Weights of a small audio embedding model.
Data: trained on synthesized solo parts of chorales (CocoChorales), 39062 training examples, 75.0 epochs.
Rows from block 2 of a small audio embedding model, named by matrix and row number. Rows with one number belong to one channel. Each number is 50 + 10 x the weight over its row's rms, rounded and kept within 0 to 99. All counts start at 0.
After each channel's rows are labels from the 100 clips, of 14976, where the channel reaches its highest value: "strongest on" is what is common among them. Only what is clearly more common there than usual is listed. The data: synthesized solo parts of chorales (CocoChorales).
# convs1: 3x3 conv, stride 2 (model.blocks.2.convs.1.weight, 112x112x3x3, each kernel summed), inputs 0-111
# convs2: expand pointwise conv (model.blocks.2.convs.2.weight, 448x112x1x1, transposed), outputs 0-223

convs1.11:43 60 41 59 46 56 36 28 55 56 53 58 37 73 53 25 62 49 48 51 47 56 51 43 63 57 49 50 51 49 37 48 54 42 45 45 64 47 43 45 54 50 27 46 52 47 53 62 61 49 43 50 51 46 49 42 59 29 44 57 36 43 50 26 49 31 61 41 34 32 49 36 61 62 58 49 57 43 53 54 40 42 44 31 50 44 33 45 55 59 41 33 35 59 52 64 58 45 69 56 47 45 49 45 46 57 47 55 58 38 26 56
convs2.11:51 45 30 49 47 43 20 46 58 58 31 22 39 63 57 40 56 39 38 53 63 76 36 57 52 54 47 33 44 64 52 60 46 41 39 39 74 47 41 49 45 51 42 35 59 49 49 52 55 46 20 53 52 57 36 50 55 46 57 42 54 60 40 52 50 51 45 44 49 44 58 65 40 51 48 53 56 40 36 43 60 42 58 57 41 46 50 50 48 54 41 50 41 52 31 53 49 35 37 67 48 57 50 40 61 56 28 52 68 49 34 69 44 53 55 35 38 42 47 42 55 54 40 50 57 48 45 57 40 67 62 53 57 52 56 39 35 50 51 56 50 56 39 45 51 42 60 52 51 55 47 49 36 55 33 54 50 37 48 61 38 61 42 45 51 54 56 36 41 58 52 51 50 38 65 64 56 48 55 61 57 69 63 34 34 50 39 49 49 53 51 64 32 50 47 61 30 29 41 62 44 55 34 51 46 53 34 43 45 65 56 55 48 51 49 50 72 57 48 46 61 37 59 58
strongest on: note D4; clarinet

convs1.15:52 58 51 53 32 52 61 47 32 53 39 58 38 36 29 27 37 54 44 36 49 58 56 30 26 49 58 47 58 42 33 27 36 38 35 49 60 59 48 57 45 50 49 38 47 47 56 55 48 44 59 45 36 59 39 47 44 56 60 36 39 43 28 55 53 46 33 36 40 60 50 54 53 50 61 54 42 25 56 56 50 45 38 39 39 50 47 41 53 43 32 48 39 47 39 48 43 44 38 46 39 52 54 34 49 49 39 55 52 49 38 52
convs2.15:42 63 60 47 74 61 49 39 50 46 40 59 55 63 31 60 54 69 46 48 47 46 47 74 56 42 59 39 37 47 59 56 59 49 58 63 50 67 55 61 45 50 47 48 52 78 46 52 50 67 60 49 55 54 65 47 50 31 48 48 56 42 55 56 50 58 60 54 59 45 57 69 34 55 31 44 49 55 37 46 50 53 50 54 56 59 45 63 52 42 52 35 54 58 59 67 52 48 49 45 40 40 53 50 56 48 66 18 46 51 42 64 45 59 41 46 32 49 56 60 50 66 53 57 81 65 43 41 38 42 46 33 54 47 41 53 51 53 49 36 47 44 54 40 47 65 57 39 67 49 52 60 71 60 68 48 56 33 52 46 28 44 51 42 60 34 48 47 44 49 35 72 37 61 40 38 53 44 50 50 54 48 38 49 63 71 60 51 62 35 31 42 25 58 56 46 51 38 47 49 47 54 47 51 53 55 48 47 51 44 52 40 66 64 65 44 32 44 35 53 54 56 58 41
strongest on: note E4; clarinet; note B3; cello

convs1.72:42 40 50 42 41 51 46 52 25 53 49 41 35 54 29 44 41 40 34 44 46 44 54 44 29 48 42 50 27 45 45 38 24 48 39 39 50 52 39 34 50 38 41 48 40 49 54 40 40 62 48 51 35 48 49 47 52 37 53 35 63 48 33 46 49 47 43 44 34 45 44 42 54 53 36 42 49 56 38 33 52 53 32 47 40 59 56 40 68 25 47 57 53 50 43 54 36 56 32 49 42 51 36 37 39 31 48 56 42 42 53 55
convs2.72:28 83 65 67 51 48 33 45 55 38 45 53 69 53 56 68 55 55 44 38 47 52 50 61 48 44 53 55 63 69 53 65 59 53 40 64 47 44 42 49 42 62 67 54 48 43 31 53 50 46 59 44 52 36 61 42 56 35 56 47 50 47 46 67 55 68 59 53 43 46 60 43 54 45 54 47 68 51 61 51 33 53 35 49 55 60 29 46 41 49 30 21 51 51 55 52 43 40 37 42 61 54 40 37 58 61 62 49 55 46 58 65 62 59 74 44 59 54 62 50 52 45 47 61 57 56 37 47 36 54 43 54 53 48 51 59 69 50 30 34 43 47 57 41 59 56 50 55 48 46 48 52 62 61 58 43 71 56 45 57 57 58 51 47 51 43 58 40 30 47 45 49 55 33 54 44 42 57 51 46 54 50 43 38 59 54 51 76 62 37 37 57 54 52 51 60 55 56 56 54 49 39 68 39 32 54 58 71 69 42 67 55 48 64 50 45 56 53 44 63 51 37 65 53
strongest on: viola; clarinet; note A4

convs1.90:58 52 35 55 36 54 41 61 39 76 59 34 45 64 15 45 52 38 42 55 50 48 46 49 45 54 43 47 41 43 41 29 39 58 35 49 48 61 33 34 53 44 62 52 52 45 53 57 44 51 36 54 49 34 55 55 59 47 45 46 53 49 48 48 53 55 35 41 25 53 57 43 58 54 35 51 56 59 33 39 49 59 60 44 59 52 42 51 61 40 53 52 32 52 61 75 42 54 40 47 53 52 34 45 37 55 29 50 55 49 50 50
convs2.90:50 59 44 78 46 44 36 53 60 39 55 50 63 54 55 51 62 37 47 46 55 58 56 57 33 47 57 45 49 54 43 53 63 72 49 49 56 41 45 53 46 60 73 34 50 59 46 45 47 57 49 42 43 45 49 46 58 42 40 52 41 44 43 56 44 50 61 58 59 39 45 36 55 37 50 70 73 30 63 52 44 70 52 54 50 72 53 47 41 51 48 23 41 55 47 38 61 52 34 48 54 62 54 37 39 41 59 34 47 35 44 48 62 54 47 52 55 69 67 56 51 43 36 42 52 54 52 47 34 44 40 53 42 55 43 46 70 39 34 53 37 58 62 40 51 47 35 50 56 51 63 52 58 49 61 47 44 54 39 55 44 59 36 49 39 48 63 45 40 46 51 47 53 13 34 47 53 41 39 35 56 52 48 32 48 58 48 79 53 41 27 67 51 70 45 63 40 38 42 42 50 31 65 28 46 67 58 64 63 46 66 69 53 56 60 62 54 46 60 57 56 50 76 54
strongest on: viola; note G4; note G#4; note A4

convs1.111:42 52 39 40 57 51 23 54 42 58 57 37 40 65 47 43 45 53 19 60 46 35 43 51 54 52 46 49 42 49 41 47 43 58 57 51 38 51 26 46 46 47 42 44 49 43 54 58 51 50 43 47 62 50 53 61 53 19 48 53 48 50 41 35 47 51 39 35 23 46 66 36 56 47 43 41 56 45 25 43 45 48 43 36 45 46 49 48 45 37 35 45 74 57 63 62 55 39 42 46 48 49 29 51 44 53 46 53 48 48 45 36
convs2.111:48 52 41 63 46 37 58 75 76 59 51 49 25 45 39 45 41 50 31 59 60 60 36 43 41 50 40 52 29 47 53 46 31 53 69 51 56 53 48 49 42 41 53 40 46 50 41 31 71 57 50 57 40 55 64 44 40 60 50 51 60 50 60 50 46 53 47 60 68 45 56 34 54 46 49 71 38 42 61 44 56 51 38 55 47 42 73 46 58 65 55 50 53 47 44 41 55 64 40 57 60 59 70 45 55 30 39 44 48 52 35 39 42 38 41 59 50 51 42 37 35 50 43 43 54 38 67 64 56 59 40 57 51 51 37 29 53 50 47 58 56 47 67 47 47 61 49 54 47 40 78 43 47 35 64 46 51 75 30 43 55 44 38 43 62 50 53 45 44 47 48 51 24 39 31 44 65 42 57 31 42 45 43 58 37 50 42 52 48 45 46 50 61 42 51 46 41 34 52 47 39 41 58 49 43 62 52 40 57 51 60 67 56 35 42 72 44 57 55 42 47 42 48 36
strongest on: horn; note A4; trumpet

convs1.93:45 37 37 42 56 74 30 61 45 58 43 53 60 56 50 47 49 42 50 55 41 40 46 42 51 70 53 48 45 57 45 41 34 48 55 62 39 27 49 49 36 55 49 46 36 35 39 56 47 34 50 42 62 40 49 49 41 44 32 56 38 38 47 52 40 66 54 41 37 62 46 54 54 48 26 59 49 39 38 46 45 36 45 51 53 40 41 47 37 57 43 29 62 47 40 51 47 40 41 36 46 30 58 43 45 61 27 41 61 38 50 46
convs2.93:54 51 41 38 38 57 57 58 36 31 36 62 42 33 40 50 54 30 37 44 50 52 42 56 51 50 58 62 58 46 48 56 54 64 43 61 49 57 63 44 66 50 48 39 44 57 45 47 47 39 56 43 53 31 58 56 43 48 47 48 64 45 47 55 55 43 48 46 43 61 57 53 25 62 43 66 32 24 58 32 49 70 47 81 55 36 37 65 72 52 55 34 49 51 62 59 52 63 56 51 61 57 77 44 11 49 45 47 45 42 56 36 42 50 51 58 58 81 34 37 39 44 45 47 46 50 72 56 43 30 41 35 45 67 59 54 36 54 56 48 49 47 41 36 56 56 50 34 38 38 72 51 40 49 52 56 49 42 45 48 40 49 59 57 42 39 41 47 59 71 53 49 34 61 39 47 47 39 44 56 51 46 47 43 54 53 59 59 52 45 44 48 30 43 60 48 61 29 43 33 43 38 46 19 47 55 39 39 49 53 57 44 63 41 38 58 43 44 38 51 28 44 41 51
strongest on: viola; note C5

convs1.67:46 58 38 27 51 52 39 42 30 36 42 52 55 48 33 61 49 43 41 41 49 46 41 44 28 51 51 49 50 46 46 37 28 49 57 33 49 49 50 53 34 46 49 40 50 39 47 43 51 40 42 33 35 50 54 40 53 28 38 51 27 43 29 50 51 49 48 47 56 39 53 39 56 47 58 48 45 48 51 27 48 49 20 38 46 45 40 50 41 62 46 39 45 53 51 44 37 35 21 42 54 50 50 59 53 50 40 51 49 40 57 46
convs2.67:55 52 44 50 60 55 50 40 62 59 55 59 51 63 50 70 42 53 40 41 49 64 37 41 45 48 51 33 57 51 54 56 58 51 50 54 54 48 40 43 49 38 56 40 85 41 57 44 48 60 37 69 46 58 35 21 53 37 34 52 49 60 57 61 49 46 53 46 42 47 38 59 56 45 59 55 53 51 39 50 72 46 56 49 57 42 57 44 43 57 60 43 48 74 53 45 38 43 43 36 56 63 58 31 53 42 59 43 57 44 32 41 51 55 45 41 50 52 36 63 63 43 54 46 53 53 46 61 48 55 36 53 45 37 51 49 59 54 48 63 40 27 47 64 65 46 45 50 37 59 46 65 60 50 59 70 51 53 32 57 51 45 32 32 42 40 60 58 13 43 35 42 59 51 54 50 51 56 63 38 51 60 56 60 63 46 35 54 53 48 56 43 55 43 40 55 46 51 58 43 44 56 41 44 42 48 49 54 46 57 65 50 51 48 54 50 62 57 59 64 64 33 51 58
strongest on: horn; note C#5; note C5

convs1.21:38 51 34 38 40 49 25 48 27 44 53 44 65 43 52 63 47 37 26 50 45 41 52 48 32 49 45 42 37 52 64 43 46 51 54 47 45 48 40 46 53 30 40 55 54 34 58 48 41 50 45 44 41 51 57 53 58 49 34 45 37 51 24 42 48 61 43 62 45 41 63 49 58 45 55 35 66 59 46 45 51 39 15 42 45 41 41 57 54 60 53 45 43 56 54 56 38 40 38 51 52 37 43 60 47 45 55 61 47 40 69 49
convs2.21:67 52 49 44 46 48 50 48 55 51 54 53 51 51 46 61 41 41 42 52 41 58 22 48 51 37 54 43 62 53 48 59 54 39 49 52 51 56 37 45 49 36 51 33 65 44 50 48 35 57 39 63 44 58 33 29 50 36 41 38 56 51 54 73 44 47 49 42 33 50 48 51 58 47 62 50 49 51 54 48 61 45 44 35 49 39 53 44 35 57 54 47 50 67 50 53 40 44 45 43 55 56 49 27 49 60 64 40 60 35 43 47 51 53 38 42 53 56 40 63 74 39 54 49 56 49 40 57 46 55 50 60 52 31 48 54 73 49 48 48 27 31 57 70 82 50 52 61 36 51 40 59 54 51 56 51 58 53 41 57 41 42 07 34 39 36 53 48 48 42 41 45 53 47 57 50 49 54 58 49 52 65 47 58 53 46 36 54 40 51 48 50 53 42 44 50 47 47 55 53 40 57 49 51 38 46 52 49 46 44 59 49 48 47 44 57 61 61 71 63 67 34 50 47
strongest on: note D4; clarinet

convs1.95:40 29 61 37 58 49 50 26 43 56 51 55 48 48 65 38 49 46 42 30 49 52 66 45 50 47 60 62 52 56 48 46 37 25 38 34 64 51 53 59 51 54 29 39 59 50 54 54 62 55 65 61 37 53 37 59 56 60 58 33 56 63 41 48 49 46 48 60 53 52 61 23 60 46 44 54 65 55 56 55 57 39 52 51 53 48 55 67 59 22 44 66 56 43 52 56 44 57 56 42 42 49 56 43 56 49 45 43 39 57 33 62
convs2.95:36 45 53 45 64 53 54 45 46 41 51 70 59 57 67 46 56 61 54 46 61 50 61 64 45 52 57 47 44 34 49 66 54 47 62 54 60 80 46 48 46 40 65 55 49 57 62 44 58 54 69 55 48 28 68 53 50 38 57 64 66 47 45 48 69 56 40 63 59 26 83 58 48 56 49 44 52 50 51 64 50 49 36 46 42 66 41 77 52 50 51 50 48 45 55 45 58 58 45 59 30 30 49 46 43 74 44 50 59 46 41 46 33 48 57 57 29 49 55 55 45 52 36 58 51 62 46 60 47 51 58 52 54 44 41 47 31 41 52 41 44 53 64 38 37 51 40 46 56 46 45 48 67 44 37 51 58 43 32 48 49 43 47 46 53 39 68 49 48 37 47 69 41 50 56 51 55 47 56 49 35 52 34 50 40 52 72 47 47 54 41 55 35 57 48 33 55 46 53 44 53 54 32 44 49 28 44 53 44 44 62 53 35 47 40 45 30 48 34 61 46 50 41 35
strongest on: note E4; clarinet; cello; note F4

convs1.3:59 59 49 71 60 61 41 54 55 46 52 59 52 49 55 44 68 54 51 69 30 59 74 58 47 51 41 60 62 55 59 49 63 54 49 71 43 62 41 56 68 48 55 65 55 27 66 56 42 52 53 48 58 45 39 63 44 49 51 64 46 63 55 57 52 68 29 46 48 62 48 64 42 47 59 64 37 44 41 77 55 49 66 50 51 36 59 53 44 55 61 56 62 55 52 38 54 52 54 55 38 56 61 52 37 35 50 44 56 57 47 42
convs2.3:41 51 39 53 57 58 46 50 53 53 51 43 51 35 60 39 44 33 50 46 51 58 44 38 39 66 37 32 44 61 63 36 30 52 45 44 47 37 32 37 44 42 38 50 37 38 46 44 48 45 48 46 34 46 39 39 43 45 54 51 61 43 43 47 56 47 41 48 44 31 31 52 39 39 52 60 44 43 41 50 57 34 46 53 36 38 54 48 48 48 43 45 60 56 50 58 30 33 47 46 44 56 38 37 53 65 27 57 67 45 53 32 33 32 47 59 39 47 42 59 55 40 43 37 47 32 54 43 44 50 57 55 38 46 65 38 39 44 35 53 41 47 47 49 53 50 50 55 42 34 35 48 40 52 40 40 55 44 60 47 47 55 39 43 58 50 46 63 38 42 28 40 52 47 53 49 40 39 49 43 57 41 34 61 50 32 45 50 47 40 55 34 44 46 47 30 48 51 45 45 60 32 48 42 39 33 43 54 30 39 51 27 51 35 28 51 38 53 48 37 55 37 46 32
strongest on: horn; note C5

convs1.105:51 49 49 38 43 55 53 48 37 73 71 40 31 67 27 37 55 51 34 54 46 48 48 34 58 61 48 48 41 53 39 46 39 57 54 46 47 55 27 37 55 41 52 46 46 54 51 41 50 47 48 53 51 36 57 53 54 46 43 40 50 53 34 45 53 49 52 31 26 41 70 44 55 58 36 46 69 48 26 29 46 49 41 43 44 60 47 56 64 31 51 57 46 57 56 73 48 48 38 53 50 50 36 48 38 51 36 53 50 55 43 45
convs2.105:53 61 45 68 44 45 50 67 61 34 51 54 48 49 42 59 61 33 37 48 46 60 51 55 38 44 54 53 45 51 47 53 54 75 54 57 52 46 52 51 56 57 64 36 55 56 43 49 64 55 53 39 47 45 60 46 52 50 44 44 51 51 46 62 33 47 58 54 49 47 43 43 56 42 44 83 55 28 64 53 51 65 51 55 48 64 54 49 50 47 56 34 48 59 47 42 61 59 45 46 60 64 70 47 39 36 52 29 52 27 38 43 49 56 53 57 54 73 59 51 48 54 43 41 56 47 59 57 40 40 30 55 45 61 32 48 58 39 39 59 56 52 58 49 53 52 38 59 43 51 68 51 56 43 60 52 47 57 50 40 34 54 50 58 56 50 45 48 42 46 49 45 28 33 22 49 61 46 53 35 50 48 41 41 53 60 51 61 53 38 29 61 49 64 47 60 44 36 36 43 48 33 61 30 48 61 58 49 58 47 63 71 55 49 53 77 47 54 54 51 52 49 69 46
strongest on: viola; note G#4; note F#4; note G4

convs1.20:63 54 57 36 56 52 56 45 34 41 46 45 55 39 49 48 62 38 38 42 45 59 59 41 52 62 53 46 39 61 48 48 37 60 49 46 55 49 37 49 59 42 72 37 46 53 64 47 45 45 61 55 35 44 56 27 50 66 59 39 56 51 32 46 56 58 46 47 54 50 43 58 57 50 36 62 45 51 53 36 45 54 25 63 22 65 60 40 70 39 44 50 58 42 48 42 59 59 39 49 53 51 51 38 53 30 39 62 34 37 52 69
convs2.20:62 48 81 51 51 44 73 55 50 48 55 53 58 43 46 38 42 49 52 46 43 46 50 50 69 62 59 56 61 44 51 67 49 59 45 61 60 55 40 24 38 46 50 41 50 38 50 58 44 49 54 59 63 28 45 43 35 47 39 46 45 56 54 66 57 43 50 50 38 56 41 48 64 62 49 55 29 55 59 42 61 53 39 45 32 27 54 46 43 40 48 52 53 50 59 51 64 54 64 45 50 45 48 48 54 57 72 52 52 45 61 35 42 38 51 65 58 53 45 54 55 38 52 52 34 46 39 64 44 57 42 58 36 53 47 62 47 68 50 43 54 39 46 62 66 59 59 51 49 50 50 51 32 37 27 39 57 34 55 54 36 51 36 34 40 42 52 55 57 43 52 41 46 64 53 44 47 50 52 43 58 62 51 65 51 47 63 58 20 47 54 40 52 36 52 51 63 56 81 55 41 64 47 60 60 51 41 45 69 54 58 58 51 30 42 64 51 66 57 66 44 41 58 50
strongest on: viola; note D4

convs1.58:55 54 56 50 46 55 56 57 36 37 39 60 44 32 28 42 55 48 43 40 53 59 58 47 14 47 58 47 47 40 39 21 42 51 47 72 53 51 44 54 45 52 56 46 41 57 50 39 47 37 59 47 40 35 48 44 42 45 47 49 42 46 36 51 49 35 43 43 51 60 38 63 41 46 54 61 14 37 57 42 37 53 41 47 40 43 45 31 45 56 43 41 49 42 36 29 55 44 37 53 45 48 52 49 45 56 42 45 53 51 41 50
convs2.58:48 35 58 48 55 52 59 39 31 47 33 62 39 46 54 49 58 67 54 47 42 40 41 62 62 37 43 69 51 54 45 56 52 40 31 71 46 64 61 45 48 64 34 56 40 57 57 76 58 44 59 47 71 46 47 51 39 45 45 46 50 53 52 48 46 49 52 35 42 48 54 66 48 64 42 43 45 62 44 37 29 54 57 54 36 37 35 58 67 43 42 47 30 33 70 68 66 55 61 60 51 57 53 51 58 49 59 50 37 62 63 59 49 54 60 47 49 46 39 60 41 66 45 55 52 51 56 62 52 46 61 47 42 64 47 64 53 57 62 36 59 53 40 55 40 57 54 51 66 44 48 45 35 72 33 38 40 37 71 48 59 55 61 43 57 61 47 40 53 62 58 54 48 61 46 61 50 67 57 67 63 45 50 41 62 61 70 39 51 42 43 53 51 63 43 57 69 38 51 62 57 63 56 53 61 57 51 67 67 42 39 62 64 69 55 44 47 56 50 55 42 52 61 56
strongest on: note C5; saxophone; note F#4

convs1.106:43 60 59 51 51 58 45 44 29 49 41 62 42 43 48 39 52 39 32 65 49 47 49 48 50 57 59 43 40 42 34 43 29 75 59 45 53 62 41 61 45 64 54 35 36 60 63 42 66 36 62 47 57 53 59 43 55 43 47 44 41 58 41 45 59 39 45 44 40 37 59 41 49 54 41 52 37 33 44 47 35 55 27 44 40 70 42 43 56 43 31 49 56 35 50 46 55 47 44 34 47 57 33 55 50 44 31 58 40 39 39 47
convs2.106:39 56 49 51 48 61 52 50 41 36 44 81 59 39 40 51 55 52 56 33 48 57 56 43 48 43 55 57 53 53 48 60 55 57 46 78 56 53 52 43 51 42 55 58 36 43 56 54 46 49 63 41 55 40 62 37 61 44 60 57 41 40 47 58 45 39 58 45 47 47 38 63 55 48 44 54 45 57 56 30 40 62 43 71 51 46 36 63 68 49 44 27 37 37 80 58 52 47 45 58 65 51 56 39 45 56 57 56 45 38 68 49 51 51 53 49 51 63 53 61 46 40 27 41 43 42 59 52 43 50 64 40 44 57 53 56 63 67 38 20 40 50 40 39 49 74 45 39 45 35 55 48 43 61 32 35 33 29 59 64 42 53 49 42 54 38 43 47 40 54 39 47 57 71 44 48 37 51 43 48 56 51 43 50 66 43 56 63 63 24 30 56 59 61 50 51 80 50 56 46 62 49 60 38 52 45 54 42 55 46 50 46 65 58 45 47 48 62 41 53 46 51 57 46
strongest on: note C4; note A#5; trumpet; note A#3

convs1.54:37 54 42 23 67 43 43 47 41 48 52 53 45 49 47 49 56 42 41 28 37 48 40 45 49 39 47 41 66 39 46 46 43 24 58 39 52 56 33 64 46 43 33 42 49 46 58 58 65 39 45 49 38 43 40 47 43 51 60 52 52 52 35 44 45 42 39 56 56 52 45 31 47 46 54 45 61 40 68 44 40 50 50 47 50 59 62 43 52 42 35 50 62 58 37 57 53 37 26 36 39 55 36 30 68 47 36 58 61 46 41 43
convs2.54:43 60 58 44 49 52 43 44 64 44 52 56 59 38 66 44 64 60 45 45 72 41 44 50 52 55 59 44 46 56 50 41 46 41 66 65 49 72 52 52 42 29 51 58 40 61 59 53 60 57 65 54 47 50 57 49 39 31 57 72 54 41 48 41 71 61 39 55 51 35 69 49 48 40 42 45 52 43 48 61 47 48 51 52 49 58 62 59 49 64 77 53 57 43 49 60 53 63 38 58 29 35 42 41 47 53 46 43 51 55 50 60 49 51 53 52 37 57 48 35 38 57 67 76 49 59 30 54 41 52 53 59 50 41 58 39 27 46 47 73 48 49 63 38 34 59 45 48 51 43 51 67 57 40 50 54 67 54 43 51 44 41 51 37 38 50 71 49 48 42 66 67 38 45 47 46 62 43 56 35 53 41 59 37 48 51 58 38 57 65 55 53 37 56 57 32 41 44 56 57 42 58 40 46 45 44 55 62 49 85 47 59 55 43 53 46 46 44 25 53 41 50 42 53
strongest on: viola; bassoon; note B3

convs1.100:55 51 35 37 39 56 29 62 36 69 49 40 40 63 44 46 51 40 54 39 45 44 60 55 48 55 43 40 51 56 52 37 45 37 52 69 45 36 49 45 49 38 60 54 38 36 53 55 21 59 44 57 50 35 39 49 53 54 39 61 42 42 28 52 47 61 39 40 34 52 52 56 51 52 43 51 54 46 33 47 62 43 55 46 44 34 35 45 60 72 48 62 41 58 47 58 27 51 34 53 55 39 61 50 32 57 39 49 64 43 51 56
convs2.100:53 55 55 76 54 53 38 54 47 49 36 53 52 42 41 49 53 39 39 49 54 47 54 63 63 49 35 49 57 60 56 56 63 67 50 52 55 51 39 56 60 52 57 42 56 55 40 39 40 54 53 51 40 53 54 57 51 60 47 40 57 51 46 48 51 56 62 53 53 49 60 54 48 50 47 71 60 21 52 47 57 69 45 65 49 59 50 57 55 47 52 37 55 61 55 61 59 65 50 32 58 61 70 41 26 50 46 43 46 61 54 26 72 51 55 53 60 67 55 40 58 49 42 51 45 51 66 47 36 21 20 36 32 57 49 51 53 55 49 53 58 54 54 34 54 52 55 45 46 52 60 51 47 45 52 54 49 37 43 40 49 78 46 58 43 37 32 52 47 53 31 39 50 33 33 57 55 54 55 54 60 50 48 38 52 48 61 60 48 40 30 57 29 63 50 50 53 45 57 18 44 44 49 19 57 57 46 42 54 55 53 59 54 52 59 55 41 41 49 62 49 61 63 46
strongest on: viola; note C5; note A4; note G4

convs1.102:62 55 54 63 45 34 52 30 53 30 48 58 39 30 37 40 37 43 37 44 41 50 66 38 29 31 55 56 70 20 34 39 41 39 46 50 51 56 44 57 39 50 50 30 49 48 48 63 51 40 59 51 33 45 42 41 50 41 60 45 35 36 58 50 52 45 37 31 40 49 44 50 35 45 51 50 45 40 51 56 46 49 40 45 53 57 48 41 57 51 34 59 43 53 47 37 51 47 45 50 41 65 55 33 53 46 38 47 39 46 42 47
convs2.102:47 61 39 61 52 60 55 60 66 52 53 48 14 62 36 62 43 57 48 57 58 57 41 58 50 57 48 48 30 55 52 42 53 51 76 54 46 48 46 73 31 44 46 48 54 65 50 43 67 84 44 45 40 46 45 43 56 49 52 56 69 49 63 56 59 53 60 68 71 35 60 48 41 37 46 55 60 52 51 57 59 52 38 54 53 59 54 50 62 55 57 59 61 54 40 57 41 47 37 32 54 54 39 45 55 42 48 32 58 44 29 41 48 52 29 65 37 41 47 46 46 68 57 43 79 54 46 40 48 44 32 57 41 38 51 42 58 48 47 54 53 55 64 51 46 52 46 51 62 58 47 56 65 55 71 40 41 47 44 29 34 41 42 34 60 42 47 42 43 56 42 61 25 48 42 32 68 48 47 45 50 54 45 56 53 70 49 43 41 48 51 41 57 45 51 58 28 34 33 54 39 51 49 55 47 56 60 46 43 44 57 58 60 56 57 63 49 47 44 28 67 54 49 30
strongest on: horn; note G#4; trombone; note A#4

convs1.78:52 55 47 50 53 52 42 44 49 34 56 57 47 40 49 31 49 62 60 41 55 49 57 33 31 45 66 50 71 47 37 41 39 36 48 53 58 57 67 66 32 46 33 46 62 30 64 41 53 42 53 32 45 67 51 54 56 41 55 58 37 60 53 42 50 53 35 50 57 41 60 56 65 40 76 46 55 48 53 59 71 47 39 40 56 48 32 52 53 61 37 61 42 60 49 43 51 55 48 50 52 58 72 43 63 61 52 60 59 55 45 44
convs2.78:38 56 56 49 51 57 45 55 63 55 51 61 35 60 42 67 44 57 35 55 57 50 35 57 45 44 61 51 46 48 45 41 56 42 63 51 40 63 40 58 28 46 54 35 53 60 46 57 58 63 47 59 48 45 50 35 55 39 47 56 54 48 60 54 74 43 61 57 57 40 54 36 52 40 37 45 60 55 38 55 49 53 39 52 54 60 47 49 40 54 49 46 48 55 46 58 50 44 39 34 58 59 42 43 45 46 63 10 51 38 46 35 57 52 44 56 51 47 43 69 59 53 55 64 69 54 41 35 56 46 37 64 39 38 52 52 76 49 56 49 43 47 54 52 55 61 38 50 57 45 46 74 63 54 67 51 49 53 46 40 36 37 36 35 58 40 52 50 45 46 45 62 33 60 20 33 59 59 56 34 54 35 38 58 63 56 44 47 44 52 42 42 54 17 46 53 45 42 57 50 45 52 50 42 40 56 55 52 45 41 49 49 54 57 49 57 46 52 58 35 62 48 53 34
strongest on: horn

convs1.26:51 50 44 49 42 58 41 47 43 46 23 50 61 38 39 53 39 33 49 33 44 49 37 58 29 63 31 49 39 51 53 32 39 42 46 58 31 40 40 35 38 38 50 50 46 44 43 51 39 45 26 36 47 51 54 51 41 57 35 54 32 43 51 59 37 54 47 48 48 57 50 49 54 55 55 48 53 45 37 48 41 41 41 51 56 36 50 53 20 46 55 37 46 40 45 37 42 34 44 65 45 38 45 35 37 50 54 60 51 35 45 39
convs2.26:53 49 40 35 38 53 40 56 42 53 39 53 20 43 49 45 61 38 33 66 51 49 31 64 55 51 53 54 42 58 57 44 57 47 42 54 46 57 44 46 57 47 49 40 46 62 45 37 70 59 40 44 37 29 53 42 45 55 42 51 66 66 47 55 58 61 40 35 42 57 60 72 42 57 46 57 41 41 47 35 48 53 44 59 47 43 33 56 72 55 55 34 47 55 62 66 61 66 51 59 53 46 56 46 33 41 39 50 46 45 54 49 41 57 44 55 41 57 24 27 48 50 35 43 48 41 57 53 40 29 58 43 49 61 56 45 44 50 61 43 45 46 35 37 39 49 69 33 43 44 43 52 50 66 40 60 48 23 55 45 39 48 59 48 69 50 51 50 61 69 50 49 25 53 26 51 53 49 55 73 61 46 46 42 48 48 56 33 38 52 36 42 43 46 50 49 52 32 50 54 32 43 45 46 44 51 55 43 36 53 51 34 46 46 44 51 46 53 54 55 41 45 36 53
strongest on: tuba; note A3; note G3; note A#3

convs1.7:49 53 45 34 51 57 47 46 45 56 47 68 67 39 51 71 40 54 53 41 44 41 55 67 46 55 50 53 52 64 55 44 59 51 58 56 42 61 43 69 68 42 46 61 64 47 67 66 75 61 54 66 58 53 55 36 42 60 36 33 58 55 40 59 45 64 41 62 57 37 60 69 60 47 54 49 55 50 53 43 58 57 35 41 42 48 54 57 45 50 58 72 66 56 37 45 53 60 52 60 59 60 44 57 46 58 61 60 51 38 72 45
convs2.7:52 43 41 40 13 56 45 54 40 53 60 57 46 50 37 51 41 59 50 56 47 41 43 58 53 31 50 38 63 45 56 44 51 51 50 51 45 50 41 55 53 59 36 41 63 44 48 51 42 39 46 55 46 67 32 39 45 26 38 41 55 47 53 61 41 55 24 25 35 52 37 45 48 33 50 56 26 49 61 50 51 35 52 45 51 36 45 53 42 49 41 34 45 61 55 58 33 60 38 39 48 48 57 53 43 55 52 31 43 43 43 41 50 42 46 45 63 40 41 59 66 51 65 49 59 30 50 66 57 37 47 54 52 52 34 48 56 43 41 33 39 46 45 45 56 45 47 79 41 42 47 64 36 54 62 51 58 65 40 58 41 40 46 48 43 40 40 56 44 53 43 51 37 58 53 47 40 59 61 48 56 50 44 61 57 52 29 46 42 30 46 62 59 54 46 51 55 50 55 52 54 76 73 58 37 57 66 53 59 39 42 51 50 49 15 56 44 40 56 63 57 29 45 33
strongest on: note D4; clarinet